Weights of a small image autoencoder: encoder widths [64, 128, 256], 22605 training examples.
Rows from block 7 of the encoder, named by matrix and row number. Each number is 128 + 24 x the weight over its row's rms, rounded and kept within 0 to 255. All counts start at 0. Numbers have three digits each. After the name is the row's rms in percent of the matrix's.
# f: depthwise 7x7 conv (encoder.blocks.7.mixer.f.weight, 256x1x7x7, trained with AdamW), a 7x7 kernel
f.8 100:130142142132147141141133128113094098111136136097101035102109138133099151128068108125139105162175119110138137137108089107122134142130138130132136137
f.9 095:131131125125122130131132125126135115119133121120122134122118125123121143255155130126122111110161121110124125121131132122119130130132127121117129140
f.10 094:136176131124114124140134111156144113118169135098118201113129103161163116161180176141146121142161134116125103141133145127142134147138138136136094161
f.11 060:121135124130129121119143144167159148157131133158160151156151139131156210056120149143128157170120160145128141145154148146131124122145132131135116124
f.12 121:130133124129123122126146119115144136122126126101213114155135126125113234160075115128130113162108141139127135116126126137116129137127125136133129130
f.13 122:132123116142110125138134115100118102125132114102077082070099108138122098096093123139107097069104082102114128117097128095115122135132115139099124134
f.14 076:127130129130130126128129128128128126126126130128128135127126130128128130255133128128129129128128131127130132127126128122128128127127130125127125127
f.15 106:122129107115116130123134141129119138144135110138112115109138122114129094000093132111108133113092119137105118134133132132139128116125112124117124116
f.16 068:121124120119107098138129139134103146148121127152175087206148114122120142169085110133140138165084176141140113120122116133149097111119140107128111114
f.17 090:122137137135139134121133132133119124134136146136115130117135137131129119000127124138133131131113116130134141128130123121130138128126131140135142133
f.18 091:126138115093109154124125128127129153119123123096120158084108121129130168232063130140115113120111124134107151140131128158138131129133140109118113132
f.19 104:124129131123132127124126129128132128120135130128133143118129125133136141000137140128131126120137134124127135132128131121127134128126124127131133122
f.20 077:128131132129127127126132129133128126128130132133128133126128128132129132000140128126124134125128129130127131132129128127131130128132126131127129131
f.21 076:126128129127127129126130128126128128125127127130131128132130128128127124000130130127127127125122130130128127128129127130127123127128126128129126131
f.22 052:130130135120126128140110130117125116155132132135129111143133127142120136000110127124125126138135125124139126121134114137127123118138134132122132121
f.23 072:173151147158151145172141117115142108123141148107104128109111142155138120202123133162144114099133098113145149123111128116122150173143149167146146169
f.24 121:127127126126125128128125127127131134129126130127133138124125127128127144110110127130130131126000133128129130131122128124129129130126127133132127128
f.25 054:131158129123123107142161131090131111123144143100089119111110125140150093172187128143118074104134104114140170108121116099136155153161149153130153157
f.26 073:126127128128128126127126131128129130128125128129130128130129125130128136000131130127130128132130128130128128131130128130129127126126130130130128129
f.27 050:153115131137129142148141133116137126114127127130102117164111143114153123243150137150104151131170150108122103146145160115121124152136116141129138160
f.28 070:145134133147135134140135127123129138119130129116145163133131129151140148255165147155145130130154132122157139127130142122122136152135132152139150141
f.29 098:129129129127128127128129129127129126129128130130130130128129130130128127000130126129129129131125128128126129126129130129128126124128128127127129129
f.30 082:127128125125127129124128129130130128130128125126123128125127127128127121255134129125126126123127127128130126130127127133128129129132128129129127127
f.31 266:107105099105099103110104100096111095099106101099103130105098103105112124147131112107102098105131103099102105098097110096097106108107102108100107110
f.32 056:154134133145140143164131127098112113097134154117103147114110145148124117240137123145140116118122112097143119103115117118104113154141148142149142162
f.33 182:120131144125146128123127140155137156140128145156173164176155146126138166074169138123151157173167175159151130142155138157141132125128148126150129124
f.34 072:128124146140151135119119140150133157137126143148175179173144145125127143215165127138147151161163177142144130148143134140133127117135153127150136124
f.35 096:126126121125130126128131133128129130129130131131129134123131129125134133000116129131127132131123132135132131129126135133131130131122122126128129129
f.36 145:175148137175141147174154127121150117130151140114105126101114139177147124142125147179141116099124101118139151130116150118122151172148141172139149174
f.37 143:124128127125125127128125126128136127127131128126122153130123126124124133206143123128127128098012080135126124133152168163130123126119120121110119125
f.38 087:128128125127126129130131129127128126126128125128127129131122127122126131255134127124127130122126130127125125126131127129126129129130125125122130129
f.39 095:130131129128127130130131131131128126130129128129132125127129128128130135000133130130129128128126128129128131130128127127129128129127129128129132129
f.40 096:127130128125130128127126129124122128129122128124115117117123126124120119255112119128132124116114118127129130128126120126128127131129130127128130127
f.41 121:125128127126126127123124130124128126125125130124131107131128126129130121255127126128127126127110126130133127131127127126131125127129129127131124123
f.42 050:130137130140137133131133128133131134116136135130132129128127129136134130000128129132135129134119128129136125128131127142118129131127129134131132131
f.43 129:129131128116120124132134128128167128124129132125149030159133124126157047046138145128128131143132148130127133124124133118121128126127126132129123127
f.44 071:142130136128133128139138132132128133131135141128125115115131143139136135000108131133137131115113123130142127123127122117121134140126132134135122135
f.45 168:127128126125124127129129122121132123123127129116144183149120123133120205215193132127131118147195151123128129121117118113122125127129130132130129128
f.46 098:124128125127128126126126127127131127129128128125129130132126129127132133000134130129129128131132130129129129128129130129130126128130123127127128126
f.47 104:150159159149148156154154140144141143142157156144151140151151152155143149173164153157147137152168153150147155150148155147145154158148151150148156148
f.48 087:130132134132135131135128126128128128129127126126129117126125131129127120000123127132132123118137114129134128127126128134126130130132135130133132131
f.49 113:133118124125122115137140143118102112145144126147140080128154128117134159138197124116119141164147222145115143154122093110160143138125118113111126147
f.50 060:071102110095102102076098131130110123127112097121114109111119099099115131094118115110094135127102120128098098126130113122123091087102099096101111092
f.51 069:125132130130128129129129126127129128127129127129127128127130129128128129255134128129128128128134130129129128127127130129125127130129128129127130131
f.52 129:124125118118120121120130141140122134150129122135093189115136113126128079068157124119121142060068068138113131144154128146144132115124122130124127114
f.53 079:126126122130128125128128128127128128133129130125128126130128134129129126000127132126129129134128129132125128127130126126129127127127127127131129126
f.54 109:112133119113130124112118135124100121132126121102094080092120115118089094055063107107125096094114090113120123120107085107130128126129123110123137120
f.55 104:120121124126121123123129154157153159155130128161157206173155121126158147104194154121123155168145155157117120143151140148148121126120123121117122124
f.56 085:136135131138130138135139124123135130126132136128123131123125137130120135000129127136131119121142117121132134132123140127125135135133134137137134133
f.57 109:127129127129131128130130126127121127122124129130135134133131130133127155000172126133125125136163121127131124132126127136126125129126124128127126122
f.58 222:135137150135157136132131134147136151132135157150175171172149155136139170170171135134157148175168174149156136135153139152135133134134153135156134136
f.59 094:116109112119103125117116134117129124134119107120144171140143097130140186231159157131104122155172136129108136139144143122135135129114097114124113121
f.60 084:128124128127127126125125128129126130126124130128130126131130127129130129000127130127127131133124131127127126132131132130128125126126129128128127125
f.61 076:129125128129128128129128130129127129128130128127126121127132129129127127255131125128127130126126131126130130131130129127132131127122128129126128128
f.62 117:127128128127128128127127127126130127128128129128130255129128128128129126142128127128127127129129129127127128127128128128128127128129128127129129128
f.63 116:130121126118125126128118132148123124128132116173110087163119127129169048100235117116118150125115131123130117121132126126125128126121127128123116131
f.64 061:144131139133140127134130132127125137136127135130127105127126137130129115000118120146139134118100126133137136122127112122131139145130140138135124140
f.65 050:146136142122134132166132122132128151137126139146120120126129137151150120020184138153148152152171137144142132153121128133124151162141141149142142152
f.66 091:128123125125125127122130122124134129127128127128129133127128127130127137255133132128131125126135127128124128124130133131124127128126127131130127128
f.67 073:128126127125133127122129127124132129129122127133125123121129131128128129255131129124133136121123120130129127128127134129132129125131132125131130131
f.68 123:127125127128127127126128129128128130128127127127131135130128124127128123000129128127127129126130128129127128129128130129129127128128128127128128127
f.69 097:128128126128127126129126126131128127127126127129129129128129129127128130000123128129128130127124126129128127127128128128129129127128128127128129127
f.70 095:131131128126129128131129134130124127128128130131133147132130130130128128000131132131126127126147131129128127132129123127130128128129127125128129130
f.71 077:128131128132128129131126129131130129127125127128126130128129132131130126255123131130131128126134127127129131127126130127128129130127130131130129133
f.72 064:128126129128124125130132128127128122127126130125125128125130128127129125255136134126124130129205128134127127127124135128128121126131127128124131130
f.73 083:140138147147152144144127138150145150125132150152173175166142147142139163189168137145154155180163167143149131135154142142124130137128149147148139138
f.74 123:128129128129130127129130132129128127127131132131132134124127127132129132070000108122128131131126122128129129130129128129128129127129128128129128128
f.75 230:174157158168158155176152128127136127127153152128127133124129151171143137170139141168153128126129125127149150128132139129129153171155157165156153174
f.76 065:127127131130130129130131127129127129128129128127124121123128132130130130000119130129128127126126124127128132123124127124128130129126129129128130130
f.77 076:114121119127118123113122121116124118122114127134120249142112125138119185121195132133138125080133106129136126135128131126125136120122114136133112130
f.78 080:126129129127127130133129126129126127129129129127128126124126127127128127255126129128130130124127130129123130129128128127128128126129126127129127130
f.79 070:152124127162143139153123109113124108107128145124125158145129140160124141234161121150143109125182125113143132102130131118094137149136141158131133154
f.80 094:135128129133129136131135129125129130121130128131140114134120128125130138255134127126133128124140139130126127129125125131122136122128129133123136127
f.81 116:129126128128128126129129127127128128129129127129128122129127127125125122255123126127129126124129127127128125127126126127127128126129128128127126129
f.82 057:135125128126127138134136127135127135126120126124142156142127135117125129000120122132128134117145130130140131122130138136136122121128129137143128109
f.83 094:130129129125128137132129122128126123130128130129126096127123126125131130255127129124126131133116124126128129125132129128125123127129129126127127128
f.84 094:133128126127130131131126130129125129127129124129126126129129127128128126000130128126127133130124126125129129126126127127127125131126128128130125129
f.85 047:175125161146146151136142158149152144160140166136123170158124125137137156165186176135147146122156111135126148130150134137149129156154178143140133139
f.86 083:133121137134140125124129120121139118115128132122129121135120136129131128255155136128130121123132129124128127109128128125122135131136135137135123133
f.87 100:090102109097106106094107136141124133123106106119142155130124102110128142223150121109110134145146142124110106130138131126143104084110108094107100096
f.88 038:173136139167139122130150164154135159144117157145140193160166135140135172180142149141147141137123157142119149124136152153164117153111149151122127130
f.89 034:120114096146108106129118155150126137121127102146152153171104082131131152115219119149100136153156158119121105126102169140141104126111112129129117116
f.90 120:126131128128126122126127131127126134134131124124134160039152129124125124106255106122124131120143131126122125133131118125135127130128128125126128125
f.91 083:123131127125128125125123129127126128125125127127130128130127126128126125255133126126127128130131129126127126130128127131127126126131128129128128126
f.92 126:132128128126126129132131129129127130129128129128129125126127132126130129255128128131127127128132130127125127126130125129128128129128127126126123129
f.93 085:130125126129126127126128129129128124129128126129129132129123129127129127000130126129128127131132125127125130128125125125126134127130127128128129127
f.94 085:078137110129159140111114143143111120133130126123135168132116125144142090003137152112114114143147145127138132137150112130123123128120116125141129139
f.95 098:126129130127129128127126129128129128126126130129128125128128129129128128000135126129130129129129130127128127128129128127128129126128129128126128128
f.96 099:144127111139126143139144128109124122128137116126091122085124122149156116207048152146117119094124055142123137134123127129149137143129113137120134140
f.97 121:128127127129128131128127126127126126129127128128129128122129126129129128205255130129126128128123123131128127126128129126125128127127127129127127126
f.98 072:127128128126129128128128128128128128129127128129130126127127128126127127255125127127126128126134128126130128127126127126128129127132130128131129127
f.99 059:134116128128123128134129131115131134124132127129146151140133125122131142000145128122123124137135149122118124125118137128121126127124135122113130132
f.100 064:126127126128127128126129128129127126129130129127126132127128126127129126255131129128128130128121130127128127130129127127128131129127131129131126126
f.101 113:138135131129128128144132122128114111131124127125120126102143136133110078255154122126142105146134127121131141118109116115121129129129139141117127139
f.102 058:121135114116107130130109132134132126121117145125145128111141136135144205030192160137104120137172157131121116125121132129138135114138132129113138126
f.103 050:185087101143144161136107180149156121132153122128101133091120143131141164142139140123102112132169123158148105174158142128137133097127096156131122157
f.104 096:129130126127128130130130129133131133130129128132132142132131129128128132000135128127125128135134134132125126128126129130131124128124127126127129131
f.105 108:142135137141149139136133136140129140137130141137126115129130144134126118000099137142143137125108138130139138136134137141135135133135145141151135139
f.106 046:130116132158137121118142168139133157159119130124155161159132133139142114214080131146109134166142148123127136115106163139115143184104116142119101134
f.107 046:131122121121139125121117126139123127131118123125112114125118121122128105000129121129113126127139124127120116137142121138137119129119125122120111110
f.108 120:098122101099107116098117129126116121138121106123094094096126102106114096043090114103104125099093101119109120133118121125133124098121102097108118100
f.109 094:128128127126127129129130129127126129130127127128125125128127124124127126000127129128125129130131126130127126131129127128128126126127127126127128127
f.110 126:129130134131129126127118124138132127127132127120132125125130132138134000119141127131130127180071144135133121132132132125130130131125129129127123131
f.111 071:106133125146113152094141130100114150132115121143104119135108135143115200087130146137125137135043127121106139149117150130151150108099120117087122093
f.112 076:128110129146129112126137113115126125112135104116144173107134105128125171054230121097136138159105143140121113147129114141119130116128126130110117130
f.113 073:132129129129125124132130129129128126128128133130132127127130129130126123000125130128129129126131123126130130125126125127126128127128132131131127127
f.114 117:119134120115118132135131124130138123139122113130150161152122116122132171255156143126119120132150139120117131118131131133134125128121118115114126124
f.115 102:082112118081123114085110135144120145139113118146168133163144118084122146101126122089117151155133164150124109137141123142141107079104119087119108083
f.116 099:107105130111132112099122136146128146138115129151185150179155131097132157161142132108131158175141191152136111132157131159144119099115130104130115087
f.117 048:091099110090134111070118138148120136139107121141162123145138127092102144144127114082129137179143162152132114147148129134144113090103114091114108080
f.118 103:129127131130129129125126125129128127134126130127128127131133127126122000125136138128130124124130128129127124128132129128128128126127130129125125127
f.119 090:130130130130129130131129129129126129129130129127126127126128130128128125000129129130128128130133130128128128127130130129127129130130127130130129126
f.120 089:124125126126133128120124126133122134125126125135134139130125123121126138255109128131122124127131131129129134126121130123132125126134133122127130131
f.121 080:132131129129128127129128130127130128127133129132147084128132127131128029016163132130128129126164099131127128129131124128131127133132129129132130133
f.122 078:168157131118109161137139123114144125139155159127071120116142120139155094027117129107143136120123112123144155124133134104163139135127134142159139131
f.123 105:128128131130131130132131130126133125132126129127142147138130131132134141255148132131132129132122133128129131128130130126128133131129132128132126131
f.124 059:108106123127088109107122108103143122130134142127099142122140125133146086017093138117141133168106140151139108113124131140106100153116132129107127126
f.125 092:128128127129129129128129127129129128127126130130128129129128128130130128255129127127127127126127128129128129128125127126128129127124127129128128125
f.126 090:127131128128129127128125128127129126126128126129130128129129128128128128000129128127128128130127128127126128127129128127126124127129129127127126127
f.127 121:131136136129130128133135129141137134134129135132124205137126131132127124000116129128123128112121112127127118120128129124123124130130125128126129126
f.128 081:128127130127132131132128128131131128128130128130133133132127131127128129000125128128125129131129126129129125126130129129128128129127127127128130129
f.129 092:136123130126128123136129129128119128128130127127128115121129134124120109000118124125134132119098119125129127131128129127133132134128132125130126135
f.130 063:121135134129122140132137102117125114118113112106110090107126132108105074022077127121131122089094099120130126122113106112116131120140141109126141128
f.131 093:128126125128128129128126127124127128129130128129127126124128125128128120255123126127129129131125123129127126128130129127124128127128127128126125129
f.132 055:111132124119122120120114127127131125128119122126118142124123109123127129255121128116118126137145127121121116125120115124124119115121122118122127107
f.133 098:129129129129127130130126128130124131133126122123121145137122121129118109255120125123127128125137130127122126129131128131129129133124129129127130132
f.134 093:127127132128129127128125126128129125131124129131128130126131122128128120000128128128129128126125131132124132127127131130129125123128131127129125125
f.135 090:129128128127131130130130125128127129129133132125125131124127128128126130255129126129130132129129129129131130127125126130127131129131130130131127128
f.136 093:133131130137128133129134128126132120130129128132129135136126130131136144255129133135131125134147134123131133126124136124127122132127131130129133133
f.137 096:125126117126118124127126127114117122124127118121106111098120115124122099000099120123115121103099096113112127127114120116123122127126112120118125129
f.138 106:160152158160155151155151130130131132133144152128117112117129156156132113035105131159155127110106108129155150129129130125128152158151155157154148159
f.139 073:128129129129130131127128128129129129127129129130126128126128126128126126255128127127130130126124126127129126126128130129126127126126128128129127131
f.140 132:128129130127131132125123124129133136123124124127121120119122133136131121230071135137133137116021108143139126128144155147122128128124125124127126131
f.141 091:090125141108128133086107122154117153123112129150171134183152126100127142060133118123133160155160179147141113118145119155123106110103157108124115128
f.142 075:134107140158135126155119090103135107071128136098092134088111117152137135066161135157112087102116123092124113097101120101094114133122115150129127140
f.143 120:129126128129129128127129128128128127130126127127121127128130130129126133000164135129127127120130125131129129126130130127130127128129129129129128126
f.144 106:133126130129123134132125121125123129119127121130136147148135121126126164000122137126130137147104141138124121125126133129127134140129124126125127131
f.145 074:129129129127129129131128132129131130130129130129126136127129130126128127000129125127126129129132129127131126128127128130126130128128127127129129127
f.146 168:084107098090098107085103123119116117121102100116118114114120099097110108085108114090095115120111115118102103120121111116122101096106095098099102093
f.147 118:125116126125127119124118135156128146136123131138098013078138137120120137054081113130123130141162122129128128124132123125125132129134132124131126132
f.148 087:112116117113130121108118126120115122125119116136129108126127121119114108000105108107120125119116131126112110122133119123123117111115123108120119109
f.149 114:152139156156160138161141127141136143125150167143142148154148162152141154164157138155153136161170163142169148132145152145140143156139164159157145157
f.150 108:126128128126127127126128128128129130127126129128127128128127127126126130000128127128126128123125125129126129128129127129128127128125129127126126130
f.151 161:137126108142106124140128119101124102121127106100083093078100104144130084102100126143104098076092079100101131118103124099120129141128105145100133138
f.152 111:130128131127129129129128125136130132129123128131131166139129127129134130000127131128127129136143140128128129128130132130129131129129127128128129128
f.153 077:131128130128128129127131131128130130127129131132127126129130126126126125255130129128126130127123129130131129132127129130128131130128128128127129129
f.154 138:130122121123119123130135128114122117131135132139135034129139133128134214131203128132132138125062126138133135126117123117129134127121119123121120127
f.155 055:134112137122129125129119108131110123141113139148128165179148138102117117037084116092141145156118177145149114114129120146127109110114151092145141106
f.156 115:125131139140124136119125131121125131128126139133141136138136124138125142255127139130128131129116135129130129137132135139131130118133136129129128144
f.157 072:128126121118111105102141123114104109120126112133140147136126133106108119255158105115127138137148145139129127142124132124136125133126123112108127136
f.158 080:127128128129127129129129129129129129130126129128128123128128128127127130000129128127128128127131128127127129128128127129130128127129127128129129129
f.159 110:122128119128133125127133125120131132135137131118130094141127131129093221004105124133129119141122124128139131137123130132129136124133124131131130125
f.160 112:123130129132129127128128130125115123133128130118113192123129132128122186003177125136131124135169116126133132135126131126132129128127131130128130122
f.161 052:120138114117144117140124116121108119113147139128118120131119143107122126000092116130131131112084112122130116132138131137135119117129121133140147134
f.162 055:093114126117128096091097110128113108098108126131131171129116120105123110126172121097109117144128155134103100110128117116106107063106131108094108064
f.163 053:134118122125116112128102112144125128117116108147124102125119119117134145000122113113110121133139120129110115146129120129141106113110116099108106110
f.164 086:128127131130128127127130128127128125130129125128123133128129128131127127255128125129129130125127127127129128129127128125126128129127128128127130127
f.165 098:126127127127128127124125129130124136131123126129128137136126124126129133255112124128123127131133129128125129129129128134129127125129127128124130127
f.166 086:130125129124127129128128128128129127129127125129130128131126127124126126255128126127126129128129132127127127129127130127127127126129131129127128128
f.167 091:133128131135130130130128123124132122124129130126140138129129128134126138000100128131129134128119127129130128123124130129124128131129126132127125131
f.168 097:119116098121109109121127147126129126142128110128121109124126108113128107000089132121108133109099120124102124145118128124141125117122108118106128115
f.169 116:128128130131128128132127121124141122118129131126150133155123128137139127000139139133134121135141147115132127126128137125123134127128131135130128127
f.170 111:123120127130124125131123128140151146126125125151144057162142126133125098005131136123133130148096165126130120130137147142128133125121126126115123133
f.171 080:128128128128125127129127128128128129131126129129127126125128127129131129255129128127130128125126127127128127128129129126129127129128128126129129127
f.172 090:133149111147115114130129143106116135126133134122107147139127122171127131030177121124162140115070116116118137168168139163139111123142135133134114133
f.173 096:123128129128131127127127129124126130128127130124127119126130127127128122000128124124131128125117128129127127127130122130129126124127124126126126127
f.174 093:127128129127125128129123127132129131126124126127127132128129127129129142255130126126129130129124130128132131135130132128129124126128128127132132127
f.175 107:097109111101110112100110120127125129125116114130153165135131113109125141252133122111118141140143145129119108124118132128119107102112107106112109101
f.176 102:128127132123122125129130120130132117132123129128136151113131136128133113255089149129126124122135108138127123128132121136135127127121125129132127128
f.177 086:100120105106113115107124122133124132136115124122134130120133109110125127255119119103115122119146120132115112123135118138134110105112118113109114103
f.178 072:123127126114123130112120127119112124120131110124127117130126119115111114000114119114129125121113126126124119127121115125123123119120122114125125113
f.179 136:123125127130124129128125127133144129134129123133109051126116136119152054099211100134118140112199137120136122132127104125128127127131130127125131137
f.180 128:141127116139116129136129118100123096112130111105083087080104113143125091058090125136112098079096079111109125115105127106116129137128117134110133140
f.181 055:126126130129128128128127129130126129125127129127125123124124130127128127000125125130126129130129130127129129132126129127125129130126126130127127129
f.182 057:127126138118137130131126121131118129114150127138114129097129131125127109255131126128128129128133114131147125124134126124126132138128126129124138126
f.183 105:124127133124122126130127125127121126125127132129121111126128121122118114000113123126126125124115121127127129130128116124128131130128131127128135130
f.184 090:132141130140127125107129136132139121140123115122107132139125139135125119000141145123129128117148114122107132107135121135108117099128143103093099143
f.185 116:127126125128127129128126126125126125128128127126130123127126126125125121255129125125127128125129128128126127127130125127128127126127125126125128127
f.186 110:129127126130129129125128121127137124128123128126148149133134125132134147000156131129131125149133133126129137124119134129126130129134121131126128127
f.187 115:129116128136138120115124133144152138132126124131100033086123126128117151230184115126118120124140131124123127129128130122136135120133124127137128119
f.188 072:125124128127122137125128130118132129135122137122140037134127136132113030084206114126131119146141117132133135133132128123127131119127125140131127131
f.189 051:120127124125125124114131100092103102107129125108082131090095121122106070200089099118121104085109099104125131095104118102105129133133117124122120125
f.190 100:129123127130126128125129124127128128131127129129124126128127127131132126000128128129131129126125126127127123128128133131128126128130132130129129130
f.191 075:137115147124141125129135136140107123120129133161145127152131156125119026143085076149149134162073134111145124121149132131164139114140133126118140112
f.192 054:142138123117130124126147118136147148130123134144146150143145136124130154255124121132148138158155145127131139128139149142133134131137136140145124132
f.193 109:131134136137138138132134160161148166160133140161163154161159137140152156063144147139138163161152169161139136160161146163161137132134134131137134130
f.194 164:127129124122125127126130127115130122123128127111141190143119126127123219166199130125125114138215136114126130124117124114125131129130122124126128127
f.195 113:129122125128127125130128126124136129126131132125119143130130128130137000217128126127132121127132127129129130125130131128129130127128128127129128129
f.196 107:121124132126121130128125131133130127128122129128126138132132127127128105255146130127125123135103133134129126127126123126128125123128126125127133122
f.197 103:122129127126127122133120127140131140134127133130105093118132131122120107255122117117126127129122118136125128119131123129126128127123124123123125129
f.198 067:104107098109105110106109112112112118117102099116121102116115106108112107035104118109103112112108111115097108118105108103117108107106102102105108101
f.199 098:133127127129129130129127130131132130129127128131130136129127126128131131000128130129126126129133132128128127128131131127128126129124128129127127130
f.200 102:127127124132122130133133128123129127137134129133126108132132129128130137000126130129128132128142133133127134128129134133128130131129131133130128132
f.201 112:128124123126125126124129123125127133131131130123121144119126131125129143255070124129130130132078152122133130124122129119132129131123123129130128128
f.202 153:126136141133134138131134143116104117136137143120079138094119136136105111239142110131140123067109083118140138148123105122148138123140144136139135126
f.203 169:114111105112109109115113104095120095103118107096087110084100110103107103097111111103105101090105091100107112100098112097107117112106110104104114117
f.204 136:128123123133125124123129121131140122129127128115157141143120127125147160000153142133123123167137163128125130107124147115116123134126126133128132128
f.205 047:113134129134129124122114142147144134134119151146154123112144148136157115032210137126155128137171142133115127133149149152157136150146148144134130145
f.206 100:131128127127130128127128129128129128131131128127128133127127128129129129000133128128129127127125129129129127126128128129128130130127126128125128131
f.207 083:129131131132131130131130128126127127126130129126126125126126133132127128255128126131131127125128129127129132128127127129129131133131132131134132133
f.208 128:122121117124116122130119104100113102108123114096080103088099115125114096206087114127115100084104087098115122106099119102106120128129118128118125128
f.209 088:124131127128121139126137138132125129125130124124131135136125126120123141000173126124122123122122139125129126130138129129125130130122140126123118140
f.210 081:128124128127129129127129126130129127128131125129126127128125127130126127000131128127128127127127127128131126130130129130127127129129128127128126129
f.211 085:128127125127129122126128128130116127126129125130125000118127127127127113217130129126130124130135130122124127127127128130128126129127129126126131128
f.212 096:123122126111123123128125131125132130126123118132137134129133127122127130255145131120123121128123133130123122133135127131126128128125121129122133127
f.213 134:126125118117126122120111102100108105095115112088102106097088123118099158209124095121115091101118107095116117098097115104094112122119117124120115118
f.214 091:130127128125125126129126128128129128128128125129129124132129122124128131255122128126125131121125122129125125129125129130126126124126125127129129124
f.215 107:139141135125130141140135159156143152154136130156137152157151130128143144020159142128128154161132161152131138158156147153161137140136133132133140143
f.216 075:128127128128131127127124129129130129128127128127124128129129128130124125255132131133127127129127128129126126128128126127129128129129124131126130127
f.217 090:128133125126127128127128127129127126130129128127127129126130127127129126255127129124128128129130126129127132128127129128127130127126129128129127129
f.218 100:137123126134132128128136128128137131131131131123135137126141132127129141255146133126135129130126134130122130134127134131133127134121127127131121137
f.219 144:137128108143104128139128118105125098122126102102078095078101105143128097160092128141100103073099078099101127120102130101124129148128103140102129139
f.220 053:118113121125110137116128133129134149126123129129154167160136129127137165244184134119132139170150165145131133125145138146125121120125131133129122142
f.221 074:133131126124126132134128121123125125126127127123127124127123126130132122255125129129124123126126125122125126122123124125127125132131125122125133135
f.222 091:118129103124100131121136130110136110130132107103063094072109103130130090118098115127110108072088069105110126130109132094125125130130103130104123134
f.223 093:129128127128130126130131131129126129128128128130126130130126129130129130255127129132128136128137127127126132128128124127126131131127131127128132130
f.224 155:128116114112115118124128137149166161132123135129098044086149121131105186174073154112134113127176102142117130140121116126135120128131135131136126130
f.225 075:127129125129126129128126133127129128131126126129128132126130127132130135255128130128124132129124131128130129130127125127131126125127128128129129129
f.226 103:128128130126127128129128127129122125130130127125130255141124126131128122202099125125129133131122130126131131125127127128130130127126125127125130128
f.227 064:113113119111120121112121113132135132130113117128147163139135113105135145255161136101105129143149135134127112134130130124134105104113111109115117111
f.228 061:128129130127127129131125127129129127126126126127128127129127129127127128255127126128126128127127130130130127129129127129125127127130128128126128127
f.229 093:100119115096113118104115124131117128122112116133160140160133116096122146029145119089112128170149160135106115123140112132125112099107115097114108097
f.230 054:126137130122134127137129125126118132122129127123123139115124120120118117255113124124137131113105116120127134131128114119133136131140141121134129135
f.231 100:137135128124130132130126124121144142118121124125139132140116131126127167000146129129128126147132145121130127126122124129126122135131126129133131132
f.232 061:128132132136121123133121121136140115124121133140138163138118123140127145255172136127136131128158156147122128119131135150132133113138118137123126114
f.233 095:131129129114118138137131127122109126141123136104122122073143119127105109050053109122136104107071074135135141127106105120142136133145139120148129110
f.234 082:129125127127128128131126127126127125129127125127128121128129128127127124000129127125127129127125128127126128127127127126127130125124127128129127128
f.235 125:129128130130130131128129126128129128128127130129129131130127129128128132089131128128128128121000123129129129127126114127129130129130131126129128130
f.236 128:139131113134116125137132112093123099104132115091061115067100114135123102162100125135117100072102076096120126115103130099114127139131116140121133138
f.237 118:133132129132133131130126129130128130128132129127125138116126129131122134000133124133133131122122126125134135129126123127129133131132135129132130133
f.238 082:124128124123125123125124122133127123135121112129137151136126116121128153255164128114115134137138144128115122122123130116121119123127122118123128119
f.239 099:168105152125140134111114140116106124137144120112101140074116134115141122217165110137138155086078106124138124146153142160152129139146126126147124122
f.240 088:112124122099116136119117157161111148139122115123228133152137124131096109163147113130123126179189145115123119149162118141141119119130114107118123130
f.241 086:115118121118124132116131129123110122123134126129122108124126129119123120000123119123137130121101134128122137123127124134124123121139127124130140129
f.242 094:125141139133134146128143153114088129167140130107117143126100120111066143115142085126136137110032131125139159159147110131173138121113123133136139120
f.243 066:128128128130129129129128130128131131129128128130131126127129127128128128000130130128130127132125129126127129127130130129129130131128127127132128130
f.244 094:133125131125130124127128129126131127127121128130141134123126124141133134255130127128121128132135130126128124128127129129129131131132131131132126130
f.245 171:156150157159157148154152141141137140142150159144126113125142159157137118043120141160158142127113128143161151143141137141140151155150157160157147154
f.246 071:129129130125127124130127125126126126129125124129127125123127125126132132000119131127129128125123128127127124132128130126127131129126128131126124126
f.247 059:124126131129125125137119132126134128124126124128134137127126124129133131255141127127128126132126128127126130132128127126131123135122129133121132123
f.248 079:128124155132145131144133120146125135122129142148140170144146156125132141239159135137166137154150161142157147149147132156140136135130152119161137131
f.249 101:128129127129128126127126123126127124124127130126123125125126127129130126255126129128128124126124124126126126124127128128124127127127129128127128127
f.250 078:140165145154139165134126140149124161148131130122130105102136131147147115048087108135154147148076127141128148106129119178169147139115105119124140106
f.251 075:148123125134117129149129119110112127133116124154133092255136119137148132142171115123132112121125170115119134114109131142124111137124133136129138121
f.252 120:123123135134137127119129143141116140154122129142097079081142136130121088244085114132134135116095097143135123138139122142143120127128132126130127123